config = dict(
    arch='vit',
    model='self-supervised image encoder',
    dataset='regions of photos with short descriptions (Visual Genome)',
    train_examples=101725,
    image_size=32,
    crop_scale_min=0.3,
    horizontal_flip=True,
    color_jitter=0.6,
    method='moco_v3',
    norm='layernorm',
    norm_position='pre',
    activation='gelu',
    head_dim=32,
    fused_qkv=True,
    bias='none',
    qk_norm=True,
    parallel_block=False,
    moe='top_k',
    num_experts=16,
    moe_every=1,
    expert_mlp_ratio=0.25,
    experts_per_token=2,
    shared_expert=False,
    patch_size=[4, 4],
    conv_stem=False,
    layers=16,
    width=192,
    positions='rope',
    pooling='mean',
    projector_hidden=1024,
    projector_out=128,
    projector_hidden_layers=2,
    temperature=0.1,
    target_momentum=0.99,
    residual_init='none',
    optimizer='muon',
    muon_scale='match_rms_adamw',
    lr=0.0038,
    momentum=0.9,
    nesterov=True,
    orthogonalizer='newton_schulz_5',
    adamw_lr_other_params=0.0015,
    grad_clip=0.5,
    steps=4900,
    batch_size=128,
    epochs=6.2,
    lr_schedule='cosine',
    final_lr_fraction=0.05,
    warmup_steps=490,
    weight_decay=0.3,
    adamw_weight_decay_other_params=0,
)
Rows from block 9 of a small self-supervised image encoder, named by matrix and row number. Rows with one number within an expert belong to one neuron, the router's apart. Each number is 128 + 32 x the weight over its row's rms, rounded and kept within 0 to 255. All counts start at 0. Numbers have three digits each.
Before each expert's rows are labels from the 100 images, of 14976, where the router gives the expert most weight on average: "top examples" is what is common among them. Only what is clearly more common there than usual is listed. The data: regions of photos with short descriptions (Visual Genome). In brackets: how many of the 100.
# router: router (model.blocks.9.mlp.router.weight, 16x192, trained with AdamW), inputs 96-191
# up: expert up (model.blocks.9.mlp.up, 16x48x192), inputs 96-191
# down: expert down (model.blocks.9.mlp.down, 16x192x48, transposed), outputs 96-191

# expert 10
top examples: text has "black" (30)
router.10:126107108113147120150151110051086120137169088149161090115059156158127190130084121167110156122099124137164085156093111144114140131144071171090100159102166141123118153135177123120073115175099142103138202091126191085169125131164104123094164150119102126143114093113084178204053187054076107110
up.22:136137116097092134162174138103144088132128194105140120147145128141171058151127160115177116164185112148065127114086113137096111140139163121089134092117145136144129130113148116100164138132109068099138124175098126123119127092127127124125081104115112050164103139162139142101092077178161119059
down.22:119147049141179120106112128098122101160134129162072132137143146120126145061091131078078082098069067059120200125170113158159142137151157088131092120109147138156083174137123115144091124078078175135116149196131146124120098125187116131089100100151145127115151149149088187171096161145096127123
up.23:130106155076182102140062130156102152127138126114083067170159160089082083173091097172105165090171140049130174130087066107132106133124147103190096133100146179127148122166125104129071128100176109147159102130153101171127152159117122105186129073098157110117129097151167128040141066098117138072
down.23:178132135138145206132098134156152112074087106111084092143166113116079112128159103140123120070113113096132161137130118108124094104123116110123182154147109147168167151117086082189145137142136108119166138122184173126092089172153113160148140155122141108125155164080173113142166131201161071140
up.24:106132058103144134158123141052086156153185142132147133138128155156176122135108096131100135124151113126157108167052132109135091096165066181058078121148171137131100169076147185106121136064093126187156130083079176169185141179136145095102148133142128111132150117100076099131123187095070135112
down.24:080136123113136067132125126179135095116125149125139118108091105162162111165142094084151098102138165113120088082160150160230133096071085071098178085139107128178105096112093144145132174120199146101092117105163091119144126026129177165095123114131113148176140158200140115134126135127081131122
up.25:072102064141101154128114149143159170140081189107141154156141128158104148099144138141149132164157096071146097122132095144089128127175128153072105141140124099097126150197090133180191118132111115078162083146180080148106143130104091102137171157161114175195093056117114145111130092109159132145
down.25:124145103123088104077132143140163144095136144149159079131190155167113144135149177113110122119107156221145124109111162125114132119133136090131144206137136051130190128121118080098151089161159111112119071106198061149091160065167120141119118118179149080147176098088186169086153114115144150150
up.26:168143149138102152093124169127129126129095149162157159135093127146111223060042146171062166097144149099167121089163117152157148158094133154105154063128138173173103123139092135144099145088143125147142169092205114089152146138104133079104192149127115087140174107143124123126171064116075110129
down.26:146105143164118118129179123174163107086098189112126206150123157079131103099146149144197123097173126103105124149186117129083084217132138085211178097152101097070124089146115095135120140128138100111112141170170133093115090132070091155123173092078109092183115112131141089132140144150165126135
up.27:138176127125125125110096087135130130108145141161137126129166159129115118091149122120153129080144121078119148095059182085077109128132160135147138132120131185147164110151162152137170095174139112078129131085092132201128093104110145154129176141149141171079126126124111177072163122161091124145
down.27:082154086112147115117161204159169119124102125103129143149163072131159083098131122149161147181106156058152137114100087154156149162088150141138119144156068120170144110083148138145130171102106132116136030133093088136123084096117116123086102134114128201106129095104106159098150168097138163141
up.28:148144106143181135158099192138157134118103121112106091186106143133188099118087148064112126161095129042117116129097092151169160146147119165106134127163097164126096152145126142126115150114189138131087073128112116160079153098152157100138091072115084132100121121132102142084081125082122161161
down.28:148178109124113126070103116133142072135056153138153176139194145137144104159169105125159132150155168089140128097190115129086067096107128149122068091101161091144097137049083193121144087018137152147165159106187153098137100102109132130090117108099139138140087152141115103120165152143133150121
up.29:131169131094157119096080104089120138123150150212137098119096202143141146110108107138080166119073104145218110104118121162156150101162077194135120149104184125114095139110155193109134149175108154180143144089056148092157095120136084105070166107149115151092162125127105133164165127094115082125
down.29:103120171143100114114066121165107100140122114164163191137104094125115133114099137141109096090197129134149081078118130165170158133118063166088170088110089116120093092120043121150171173072134195145098154107088153102122161081122104163095159131119130111205106093147102141114154112096112209117
up.30:120078107116136106140136201127111104083170149116110176088124121138098071130124191147081115138127097088154074116100091111150092155153138113198149166102177114111125115172151111147173125168157139125129130130123115075126158145120123110210147124182131097152167115175120131177133112135131135090
down.30:156136154130098197150135123141135141135108123140114098119140141067126097101122139134134161075221137094200103152142148131154107122100147100023133144150119149104094114107109153103138152075125187142116151124142122068148096122132075102177164150059102127148110139146097080121112118175089093122

# expert 8
top examples: text has "grass" (32)
router.8:138096141171111206147129090117140113087168122162129105154121098088110102135149128122130154152150109128114196080137111106161103107121123118105122201135073140122191080142122025138155117182115140114140139127159062131147157119090130114080110122155097138155104136137108104169091128153172108108
up.22:125096153127091089134120163134135132131145115131176178161137068137138150091124158119109128109185160182144114149129142099117159109163129156085153131116098105109106113107133128119172174087122146167098144102111144131165077159122116104111163117146078104112063106128105171135178165062097190117
down.22:150136112113174128091091118150105134157068140134111082099142135101148183139113112069134120128074128094137159146133124142079138140120077172187133133103145121112154166173139120182097127133116122128058122098136136138092139121108127171091122105103147083171130166089131160160189153126183197123
up.23:157085124162103119147198150131168162112144185129222113089127097128167082168180160123203151119168129144146111158124112096127106150140098165079160146161126093141165096093195067085124136111075088109098136142097144091114144089158119123074154150147136089206122170138164159117161151108056108065
down.23:114072127146142118144145143102125116187090081143081176144174162104105109077078201141099110126123177144077144137167119085110156159124195133154170098087176145159183162181124081186208123097092077118104154168152121144108145161124117113145118093117126101094122120148115087144114115181114188132
up.24:165125118160102087156141142070135098122181037118108135168090112132124086149116099130170075094149083132106120165122112149110157135106117114088192127176059143150140135143108080077164179146153156131143148115079112133069118140117047114118148103122090109170103103154131121121162082094082166099
down.24:130091147142120082077093107126136086151076201145109131091120091143118148082124136119105109127096098066177157056202146139087113143062109233126124152085138187158155150126101152135066058166097111105119170121113139100149167158148147161157155112093164137151109142123156165143123109113172120170
up.25:147069137136082135123129192086173170140153118151109124130064092150117155114148132148050208146172149090150089123122157176136119171112117134133128095145169083148141136113128184088084117122145128132079107108171116069178137184096123049168164159122145155129121110114107132104082103139079136176
down.25:149125125118077153128167140150112154168117140148117101152160139085147117147159135069071108132125198126172146144190069107198143156079062138152112077099166156142098100089142157074067110096116132112061142123140114141141147121141191069079113144117113112151113163139144153061053172067117195119
up.26:111072103079075138106165174128115127110149147121124178115072147116156139166120144128073125192182144110170085107097131119136124113185105142103155146154153107159080139113154141060153158121154112146065142125159155119088158177099120093105128087176134127147132163108128177137085154071113136078
down.26:131114121173143048097101137146113106171152157118117139164156114141093153140076117177161117138114177047129191102126117080067123130100144136099089139057147149133135147218139149089128088117103093076131147095171151095088138196148127133125110186164164083110122076120131153153131100110114178152
up.27:171125177067108132117094176137083043102121136103115187125072139125117197145125152104020116098189118123127074117094127118137147140129077162103076152115149113149084195135138126089157197128167155102036109134172123142121088118136105146087149081144103120159109142085080171141169119101127129119
down.27:098122168079161158112116128157050119111162130168114193079166126179111167146099098139068061109126127135109123116081130155137164173113122110136155156140110101130145115099092147079146161175153079105067116108126095233123128087133151148159156148123085148176106128120065122095187099146182156170
up.28:195136102131161107163211109102123185119131103114079177124143128067084148111138111162130113163124138175143140139154148124133163172122096115132059120182103128151180090118149144087125110098084096112132121195090110154112134132118089111173157147101135135177132113141107060103174127109140074141
down.28:124111101125144146112156141146120123116117186175153135093157104079168130140103154103128148126130061061188093198173131140122125153142088139134133093138119112183128071081063133122111189125134117089091119062110162156157128129103145166104174128137151092185140126097127086076162163128070176133
up.29:124064136129141162137169139155137138098193121153109161115108156075121109154136196150118163107156132149118141137138045100164134042122156087170128164117106132177159044140126125057120132134155173106166076156105110139148111075095062106135172192136110132151162109106167087091124137060075136134
down.29:128137099133151090114114105158186131159077122144125131119159133130082122105131136123135090093125095127102184114159161143113159108072118163105130131100132103151130123150123116158086086134163113010125145126176097108158100132173152204101133100117082135157102077153132163198167136153124066168
up.30:087046115081074133135123176154075150095176132128110162109173051124102078119142164177110103084176155160101093121131148163116147119084155136131106128146138133132110086135092143107165112088138163151171092097127151186163132172149098104170127166132128150104097104149145135084167137154074130127
down.30:139094116129118175145150138146097134114205119146161090082114116165193168107044180157133160172144117134100149156129154106104123142108127138119175159169142104131141080154136114094136101122117160143154111105108125182136160146127156150079090087188158113107131138123173155112114184165120106114

# expert 11
top examples: text has "sky" (51); text has "blue" (32)
router.11:135119119100098165139144157058131158136129109136138103157135112149034086193159050154115174146129105115170148102141159101115117062146187180099117173096163096145085155149091104127141094211106096070162121155120116108101127148149102167169129101117120108172133136117166142165054106112166090094
up.22:160114120121162127085140087159112154111124060075072115165156074150105139128127105101099079091147143137117132138133042111118111091085143127141118139131145182180156195194158123119104147177149127126135079122098075165110117125143135127169105105171140114101182097096138087057158056093115139148
down.22:159138095097106061192090221118123094150165106170147136165080147150149078090126073125129144140101065147055130054139140162107129187112162154125116130101127145093171130138123139104151148197135078122164090098141126154103172144113100149126127108118154174159111184071121130106166102088112086156
up.23:155194152101112083106102159069153128151100149117108131094100098144137163155107106128093109157113112149107069123084124167137200094099146126131079079176195141173119135088120180107072085143128144111096120135139111193160172145157121095171104148113133080133126096130157122080047119150119131115
down.23:130135141112151170132108099199113143100119191112109094143135176141105126136173146158134137177099128146132152089181090164065139106139175088210199070086117129148099115151101109094046144167171119130113097122166117183145089105106117133213114134124129131113115103080122084121188117126166116167
up.24:108078152139145139121155119188118095099129118122178149091118128165159081129121152171143124165132161110065133159108097125115088123114104164092152214094141139175098087127148128127086103148143153150119096175089132122179143102130129155076161094164087096115093184152070101149162177163148122120
down.24:141071137125127118149130039096122101107219132165118149085106180107100154116106120115127142105129159148080162157207127174176146138079053062104148107103148128156178126184137120164104050107165122080103180137140101097092182072138119146099151176153130136122129122187134167135111145157072116134
up.25:051103138101137111113095126164150079079091118151160161089075115061156106179108153120156130089115132123110182109166077109145134106111176142111193109153074123137115103156174096192121146076162187077163115147155141096118124153157121092066075114129179169138128105178166139109179138042061155165
down.25:119103139131183140208143129113162110145091131094125111144115128081128178118171144121094151097139132088163136183173130088144107126164093140157121141173115107218150127155161141148071109126154119118084138127049120090111135101143138125156128157174196118170107131117165138159166142107077115094
up.26:152178106111167148060163092122162143132083118116100102124094107071147064139148149153108155129166159098150107143109158161093114175151160154174121109167137089171098153109092120105178171165069090167129138080146110140135141190200093108119133144158133099132120088193157097161121170126096111176
down.26:123152099118120125106150146149151111104098176134136105106157123097122167108149123118138085139164128148147130097173075153093140185130134135162152109156077101165205118061140103093133145099117086124080074063145161199122118145157192143157181165148133118084159195158199122117176128065143107179
up.27:150164092105172128118172132121093081104150150101163099123123141145111086166144173145105139166126102164164080164076154111187071082154103102086171172133126088110144107091091173078134153160152122167184099134057132102104159084164166189139144085119084083208136089107130117138132127153141179109
down.27:147108164116165098104155135049134172156195092105105170077117103149104171115126083166119155161123088069136143089092129135151107126093158130082159194089166170142117169136102132167213125130107109112110175139161139143092153090131088151065115123150154219158103128150060146137116123146136090141
up.28:163111149116084087140124141082177172128092086100114102116117150099043125137146075146134085130127140084158108122086088066144120083155137132111176090157148157169179143160119122120144118149139178098137138064164137138174149159162150086160103126073129125156152135127142105034098100127128171131
down.28:139083087134111096120175092105170172091110075124155141152094124121124079078140138083129183159103143158112167080108135142087145150083156177108159130111169163129129102168150141182116092136102188125133122141113135170128144177165145089130137143141190092117173120136161110100144077117148151161
up.29:136145138154127144062150150182137121162068143138134132081111104110130132140162176156136143159140095086135214100116081127150144127123108129154102079089072166117161153162084118155094126138108090093124162089192150206075084100125149117086137114135146112130139104066112152083094116105109181208
down.29:109139152115094148087127140158182118114181130136137152103141130180180120105107138087111078138167150100121149049160116139108211114104108133032076120100186171144152134166108114112111119088093143137091190151203111125060163121140097134140107111119154156106166158151121151188160071175149130129
up.30:124178169112153127188107106140121183130201056101134114159148114135124171146125132141116117127172134140155110170119130117173075055175134076102169157141126084098153072093105098105117195182144136127103114110098135107105110086140054119195138130162085100161112061138104126151119142165145139106
down.30:200090169147105107164124137104104146170137097152137175187115090111171129096135093096131121056166124130154152144117133145181160155084189123049108144141143127102164157152089160150126117101122157114091149152126084152101197084118112227077122138096177188114128136115116144064075103154114171133