Weights of a small self-supervised image encoder.
Model: 8.8M parameters, 32-pixel images, norm layernorm, moe top_k, num experts 16.
Training: muon at rate 0.0038, 4900 steps.
Data: trained on regions of photos with short descriptions (Visual Genome), 101725 training examples, 6.2 epochs.
Rows from block 11 of a small self-supervised image encoder, named by matrix and row number. Rows with one number within an expert belong to one neuron, the router's apart. Each number is 128 + 24 x the weight over its row's rms, rounded and kept within 0 to 255. All counts start at 0. Numbers have three digits each. After the name is the row's rms in percent of the matrix's.
Before each expert's rows are labels from the 100 images, of 14976, where the router gives the expert most weight on average: "patch colour" is the nearest of a few named colours to the mean colour under the peak. Only what is clearly more common there than usual is listed. The data: regions of photos with short descriptions (Visual Genome).
# router: router (model.blocks.11.mlp.router.weight, 16x192, trained with AdamW), inputs 128-191
# up: expert up (model.blocks.11.mlp.up, 16x48x192), inputs 128-191
# down: expert down (model.blocks.11.mlp.down, 16x192x48, transposed), outputs 128-191

# expert 8
patch colour: black
router.8 086:103100133121147101116116150160173144108142112100122113105109095132105127140111112137119085126128116172110149089128105177150138092122158141157110159117167119093097132133105141105145131144121140
up.0 096:159121113143124141093114141103087137141140091124165118157130149140102109112111149120106135106125084153116127139115194141119098101108144149135126102140073131147138125141125104174129152132154159
down.0 095:077140087166176104154118131163128149115129172165117114122119107151154126146109153109136154133109153109133100110119141124133112117155115141101138109137151158137114141082126164163141148178120139
up.1 103:095114128083145124127099108169087152125140117141160163136123128130135082140128106121155177109154145140127138114134133118136112120136124102101098102103146188145174126147152119114147153121152123
down.1 097:115098077108138139126099109097186108145142154110092123104138143158113111128074133141137117088104155113124113102103140155137128115117120158151140126123092089129136163170118144124102135144136118
up.2 089:105137143168140116098123133115054150108118085122119131161154175172106150104177129121163161108156136133122126102143149141125129179145163114122079168177072156128100122145148076141141126136125088
down.2 087:160134090127099124136108128114132131171125144139134139066079152164154149113101147146129130124099130151155163108137126150082131089082135116153109143154098131114127132139081124212146150121094153
up.3 121:172133120146159132121080145106145174118084118134141139165119125116163131150138147150163149179156127142148105124119122115123150152133115124113120155132131125120112121124131135119170150154118115
down.3 101:147139124103110141188156129091099121162145126107145123185110132155156083132137115136114163143120084109111123179137119149117137102149162193072120120131124162099147114115111105086134119164163131
up.4 097:165129111141197162117109137088152131099088111157146088114107143148147157172114138123131138138133082091141086146142124108113118128134106151144136123137108121179127117138122154125127151123163135
down.4 097:156142091082152105137134131158096100094170131145134154113141129095130108175135102130113107113159113122100124096122212157120101089181101121122154115158116144137111097146099131116101086161152152
up.5 095:150125109100150174120138093119156088099132156117098086108099119120141113147114151138136082124105133136153125135153173138148142096166112146127138108106105126138137119153118125109136150166142187
down.5 091:141124129103092128106146118164181119126170171132147124123156128131125111088155123142145166154153132123165108083130127105105111131160150113143064099135123157122084100141161114142103115056162134
up.6 080:178102113128130151131126110096125118153122129126121110159079129167137136110105132144149118173115146074153113114081170119121103091095138144168137131121095109178115129115086141136139132149108105
down.6 079:140131129108119110119158120110100120155135154142161123110108134116120164144089107127112143116155082151133179122154142113147152163125152085154129084119191126092085086114156125174144107113138138
up.7 104:107139120164095107095187115103127123134093107166090132140133134158105144099130136118118107126172096099107088162091184125124145139115140161140168147140112138169130114123119102154117122095138114
down.7 094:099113098112096082139108101078123149148098140093151108122098114101107127129128105117114143098130126124160200102156118154149148116130131147102143132108134158142140098107135076175156135143158149
up.8 092:134105111103108111110144116115140130082088099143119161138097117158148151123180105199131120184139148197125111150109111134115105102146151148163122099129109105153138152115106136094108140117136146
down.8 095:128142117104151084135130125169101110127164131191147164116112134103115138115112102126189103174175116132080146115125144134119133091108142147127099127153096118137139159121142106131090181121172126
up.9 095:142138078144161140129119119121118077141124158149113110137121166113125112115097098113107086158147161128175141152095131133091103084106126171131160109137067159145155101165106134110121138119114173
down.9 098:140102160129161119119073159098152167138155111116092154138153150122118146134108082107157169148152145114132128108120110104103155169102081127091084163118153165148110152132103146138112089127123103

# expert 9
patch colour: black
router.9 115:100120135139109149167152114156144149081149151118127116143145098129132130119168086124151123112131096141114087101132116157143162145169153136136099160156143133141113150089104099158167142093097113
up.0 104:122148112082129100124091165104124145170143125131163067125125138141129129142074120120113159143088122150135145170142133111131134149160147180108103121117106141129157096134128155101092150176129129
down.0 104:119115149159111112138117096140109108118148134112130075113143132139156133145173127128097102124084138139143145093149128133115122116114112124133106120142126076128137129129060160117100105147089139
up.1 103:125101145114102146134109121152133124120127138081136119108167171147139112107143158105113123101137165105136164165130111134177128154139118124141087115150157131130122147120157138160126135112154120
down.1 100:119155095123126069145110124113125162141086144156140126144133136143112127125124170159120143127159088161158124113127149124106098138134126123096086123123178128092136159127127094133122165113141103
up.2 105:141119081144130145149133138107142126097128109137166067134115145160125156128121134108126135185158167127119136115134113120151121119096173199130171159133131140156114118149141098148141147126132129
down.2 094:091133121079125141158128060131123100163125146122160125097139103150096146099120116153106129116084135103142092121149134099151135088084121144172126171145095160101135142092147083161096163120098131
up.3 100:172133164138137190103153095108106150130136137154123107154126107089145159166128135087144151162120093077138091128160118135128131134117096130167115136142096133132100092122081153129109127108158158
down.3 100:164164117135102164098179119119100155153111121134120152101136097117115166138138105101155127149138127139084147125157086179173156074138156126166172096137122149140124108138120113117118071103129121
up.4 104:101131184116132081135127134141150129124138108068187126118159117134133089163117140128122163089146113150124176104123090104128120160108140065173130090119177135111117152141186149119131114130145094
down.4 096:149125095090140109174159132124148129099131170104099147123107115147135121118156112153106090117135174140100117119082129122178076110146169125173150150118139106106085155129112141207133139097122113
up.5 109:135111103162139136120159127116136150109108141143133137141110159127100183148106137148106119156193117175118126153107113144112176119121122134135184156122187117146091121127107092155159093120118146
down.5 113:093114130122188153106095124123141129129130151126134135116110147161114123136090117090138159158102146074086134083151154144119122125154082118119140144103114133133120140115106134095148110123126104
up.6 111:118129174156152129092060127115113137119146163112133119115127114169145117108115145145128140099079087131142119104112118147146082159130187117166091117127147141139153134160134124182127110134184135
down.6 109:151114158142163167154105106153125137088168133103096136114121144140089156139168150158122140159125177137104159048158114121112170150126096089146101131119155092141126165121097133123103124150113112
up.7 086:117171117103143155113149108117109139142109105147105137139094145092117102122117118083119160075111112160097131132165168107145170140119125115113126135110111144124071144182137111119156129146142107
down.7 101:100127101125181097143120148113143130089126146174142179137145145143098094143122111141129174101109152132125089117140150139115124131092119114112154157140146170111148145137125114187165093130109120
up.8 091:143123159147134176102103150146166162118175118088109152080135124154145122156094130126176112140124166115132124115117155114134151121139137099118093117171135166135129114137096133154100118077127169
down.8 095:123111119091122122140135097110096108095098146133116194122102102151133133095129121155135148148124152126148148137131135107191110100132100122110101125117159106136179135160128081156160147134083100
up.9 082:185116118184121109148077147099145131144135127131113113095122094158138136121138126146102115147108126103143112156136142110085090128138145097161168117150081132137158115117143148122156141145137103
down.9 100:136103110131129158102144125100147151135136146157128156146090164145088150159088138106141135122125130139114135156096146113172147124154093140129134111178126122138085159165172110105126158128152149

# expert 4
patch colour: pink
router.4 097:133097141154116098149123117142154125139151132123172108126117149107127149121137159146094136139139129140133153141161100125137118145137135150133088102094164116133143121116094146111126160168138148
up.0 106:145096164139075130122170145134105120107114084155126155122133141132096176099138071131129097120158096087128113152117146110144124129127139135100160127114097141105133084107140113119134115110116144
down.0 104:145138139110105090149134112117103109133140072121128133151173178155119146128150138080141157111141140109121160134172119123098118112113126135143105178178133092135165118115151103131097156133104101
up.1 096:162132109152118132096139121140116111154142154119131116172153166125119126148166091103161107112154122142130083162134210168088120130149125155139172146155114125133138133117095091135158146115141158
down.1 100:136138114115081136109143164162114132144139124172174073124117119141136136180119128125091128167167120146114158172147161113098129143149160152068137094155178120144098122123166141090158126122116129
up.2 116:149123101093123096117119137171141136092159111150156165111128140176160150153123087126161135146155136088129106130102119101145114139165117127170088122110136162143158106156183118137109176135126115
down.2 108:156190162142093114107137161156134095094113147123108114099092148125123101091114110144184114079113163149126102150110155165135124113117147088143131135101117107108121122152126122092130107101116145
up.3 100:151154135099165137129125096137094108143156119132133137111137118141095164111132145148118113117169117149139163138133160133126177087128114117130130109093156109155162080160141123143097132137135179
down.3 096:141145133097098126125092113135088152141101127133148153189104143147134115145114099094158177167110126108146090116140109134132088171121182096111092111101125183157174105153158066081137114082117130
up.4 101:159125091140132120146136129130105112158095139108155102157111128182092144139071144123119170159102084116160130159129136138116105115099128158137131089109098096119079150097128115146117136135123173
down.4 097:140152154125129110173097120116124137163165096152160129104115121120098131149134124127132183151154133140164124062175131114106118118143126071151134128092177116128127088133138071124143129129153129
up.5 100:142150140077140115130097080149103152127156101149138149121146145162122159105085106144141154113153100184146077153111131125145108112113126100152102103140119140145133057181186122143133114123132113
down.5 099:157136129152129091146141144094137146106101110169154137123103178140139114112142125145146165099146181156167131131128125153164125112126130102157153136121130129119116088113121096093185126093113152
up.6 105:173139114128098175124135135131175136136109146136089131129133133118116136153120090100172068110162125069115125171089160109093122110082097141133098146146075136115117122117130117143085123071105152
down.6 102:144126132150084063127124144131114156162124101131173140117129172127149139147111145125169132104104131093119089160129126130091151120101118100115111152160093115129090179154135131118165121106124136
up.7 107:136128078090098076151106076109053142142125099144156143129086109088127167114131106166100147156155183184152142109148146143140152126148115104119127133086164086139177096151162103145146117138172123
down.7 108:144153084121104087134163108113114111152121119146143186169106176124141138112148115143116146115128107132156068114117161142151109118111140100110114165113104159130125157140156097105145158168105124
up.8 102:145129149109105136109130151126156141107115094145149116135119129097142149138130122136155129114173100158101119158133148164122124156140119093108126144131094145140066156160143128084138116076148143
down.8 091:128160117178122119148113135149106125106151121147129110114130150195118126124142141148129117100139149116112152089106142135093105116136198124103109155147110120130123104142103125106187167137143122
up.9 079:109123174135114134102149153176159143161158093130102113099160162178130172126157091152199121160156145102116105094110132109127138104105136144125119134158160080109114136132126112114117131096131135
down.9 089:117120110100133146136140150175172131106100155144192133166130126125112113127157134128136116123117100111096118129138085125170095130103143106122152154137136129132086112136148139136129149111107132

# expert 13
patch colour: black
router.13 092:151120145146142150124140162139117108121126166121146140138138094117144159120140126130150075124096088147088097096107137120095140131160143156143138122112126136116112156097157131108153116161088135
up.0 084:121128136141107082167135104134112088123120157110161153102156156140151117089131172128131184102112159125137121111139128157157141153127168097163106103126115129123117099171122106186154134110126156
down.0 087:132115127164100146145067115134123089148122139139162124120132129192136152144108133139096132100158114162106118108100147074153169122128194116147143145115146098121145147134143174125134147129066128
up.1 115:153125120117144133161103127158186147123145109128130155129171127145150143116139131075152144137116091137134097110161140118110094118100086120139129113103155102070112163125128140141138165075104191
down.1 118:127124201144088133112105139120197108112154089111125123122143097126158137102146132141157100084132101132104116120130145122120117129140117129124108130120204101163117139115127099099133117106149144
up.2 115:166059118125109148151139106121147163135119146142118158084099172150121096066142108153128119150132154155115113165094144141136149129118104131123133129125126124147090134144130144145109082118135134
down.2 106:149107133108115136117129126151167161133140102098074148170082163134130074065176094104099064100122122147115120136124155114135162108147107110124115125136180124091110144158120125156119149089161151
up.3 085:148119090112092124134151103146100154138128112117108108139116127129129152106104083107133155115114140144131158153164104091122153090113099112139140168153125093133121132122187129066110135148145122
down.3 091:101108143157158160117135135147130074188135131144113153118133143100127149117106138114162124130138130124119074119140110168118165154147105122123132119168121135130127120125126105154102092119132134
up.4 087:116150105161122119119094073138139183128135096171142156152114201169158103134156068116123130146118134122132083148145153101114142107122110129158130108135141087123130148148087113110133126098155131
down.4 094:100134145110127110137104166125154128176112136148154097121103139119157129097090114148151108133125141153137093147116124123093104120133156153134104105103121107110093125134076144063098136100115174
up.5 093:155162122136099136141110137136105130117144065099113136136111109102143114119151135145148084134104153090173154144172117126095103129076136129170138116135125160159141125117121148097115161092132133
down.5 096:146106135140141147152139145146140087167154082089129172116145167177151128088174145118100132128117087134119074127141143146122120084101123127104090132147134117106129131137137118098122137096114164
up.6 091:142104151140124118085097154152084138161117101167139094133151141160145150123118108135148164120177114153126085149121120141108119135108133112138116102142135128145138100179160125092135141174142125
down.6 094:118139117124132088170125137123082111089108146146162106138157098128174129111149142127174153122079134109137117129116112119116120120149183140174107111135055107145133075111110122172118149152097167
up.7 091:132166107157143109137131114169130124129123157133121129122124179102123155160130116129129099083142175111126127135136125133121184174130115121149147111146111109133148135089117134160137091099189130
down.7 094:153112102155125096153110092117082139122102132136111109124122131133140129121111132144104137138137144149139151137098095152127113125164108097117156151127140093113168111145097176106103129124143092
up.8 118:147137173140121132142123107139159132084122141134186106088107136147134131126124171141119139132142143144151099139153114126118131152111143097172160148092133136148086130110144126150166124105140149
down.8 122:180171108134118155116069107121105118144107132117093173103116137152141144142124150150170097100150164145132147107109178126110141134132105129152117122116137074117125104143100142175087151182129130
up.9 127:121122072142185158124150159146116110159140163118131127145139131108134133145110112092115108173123165087120102158101126138098101096098147135121146141168095153194143153111101161130129141136150110
down.9 120:124193139108170101147109107169079142092113142106125127114110138117111131119134103121146146171116136100097126137093133110105108134134155156147123083107113106098137133115089169159104129124148146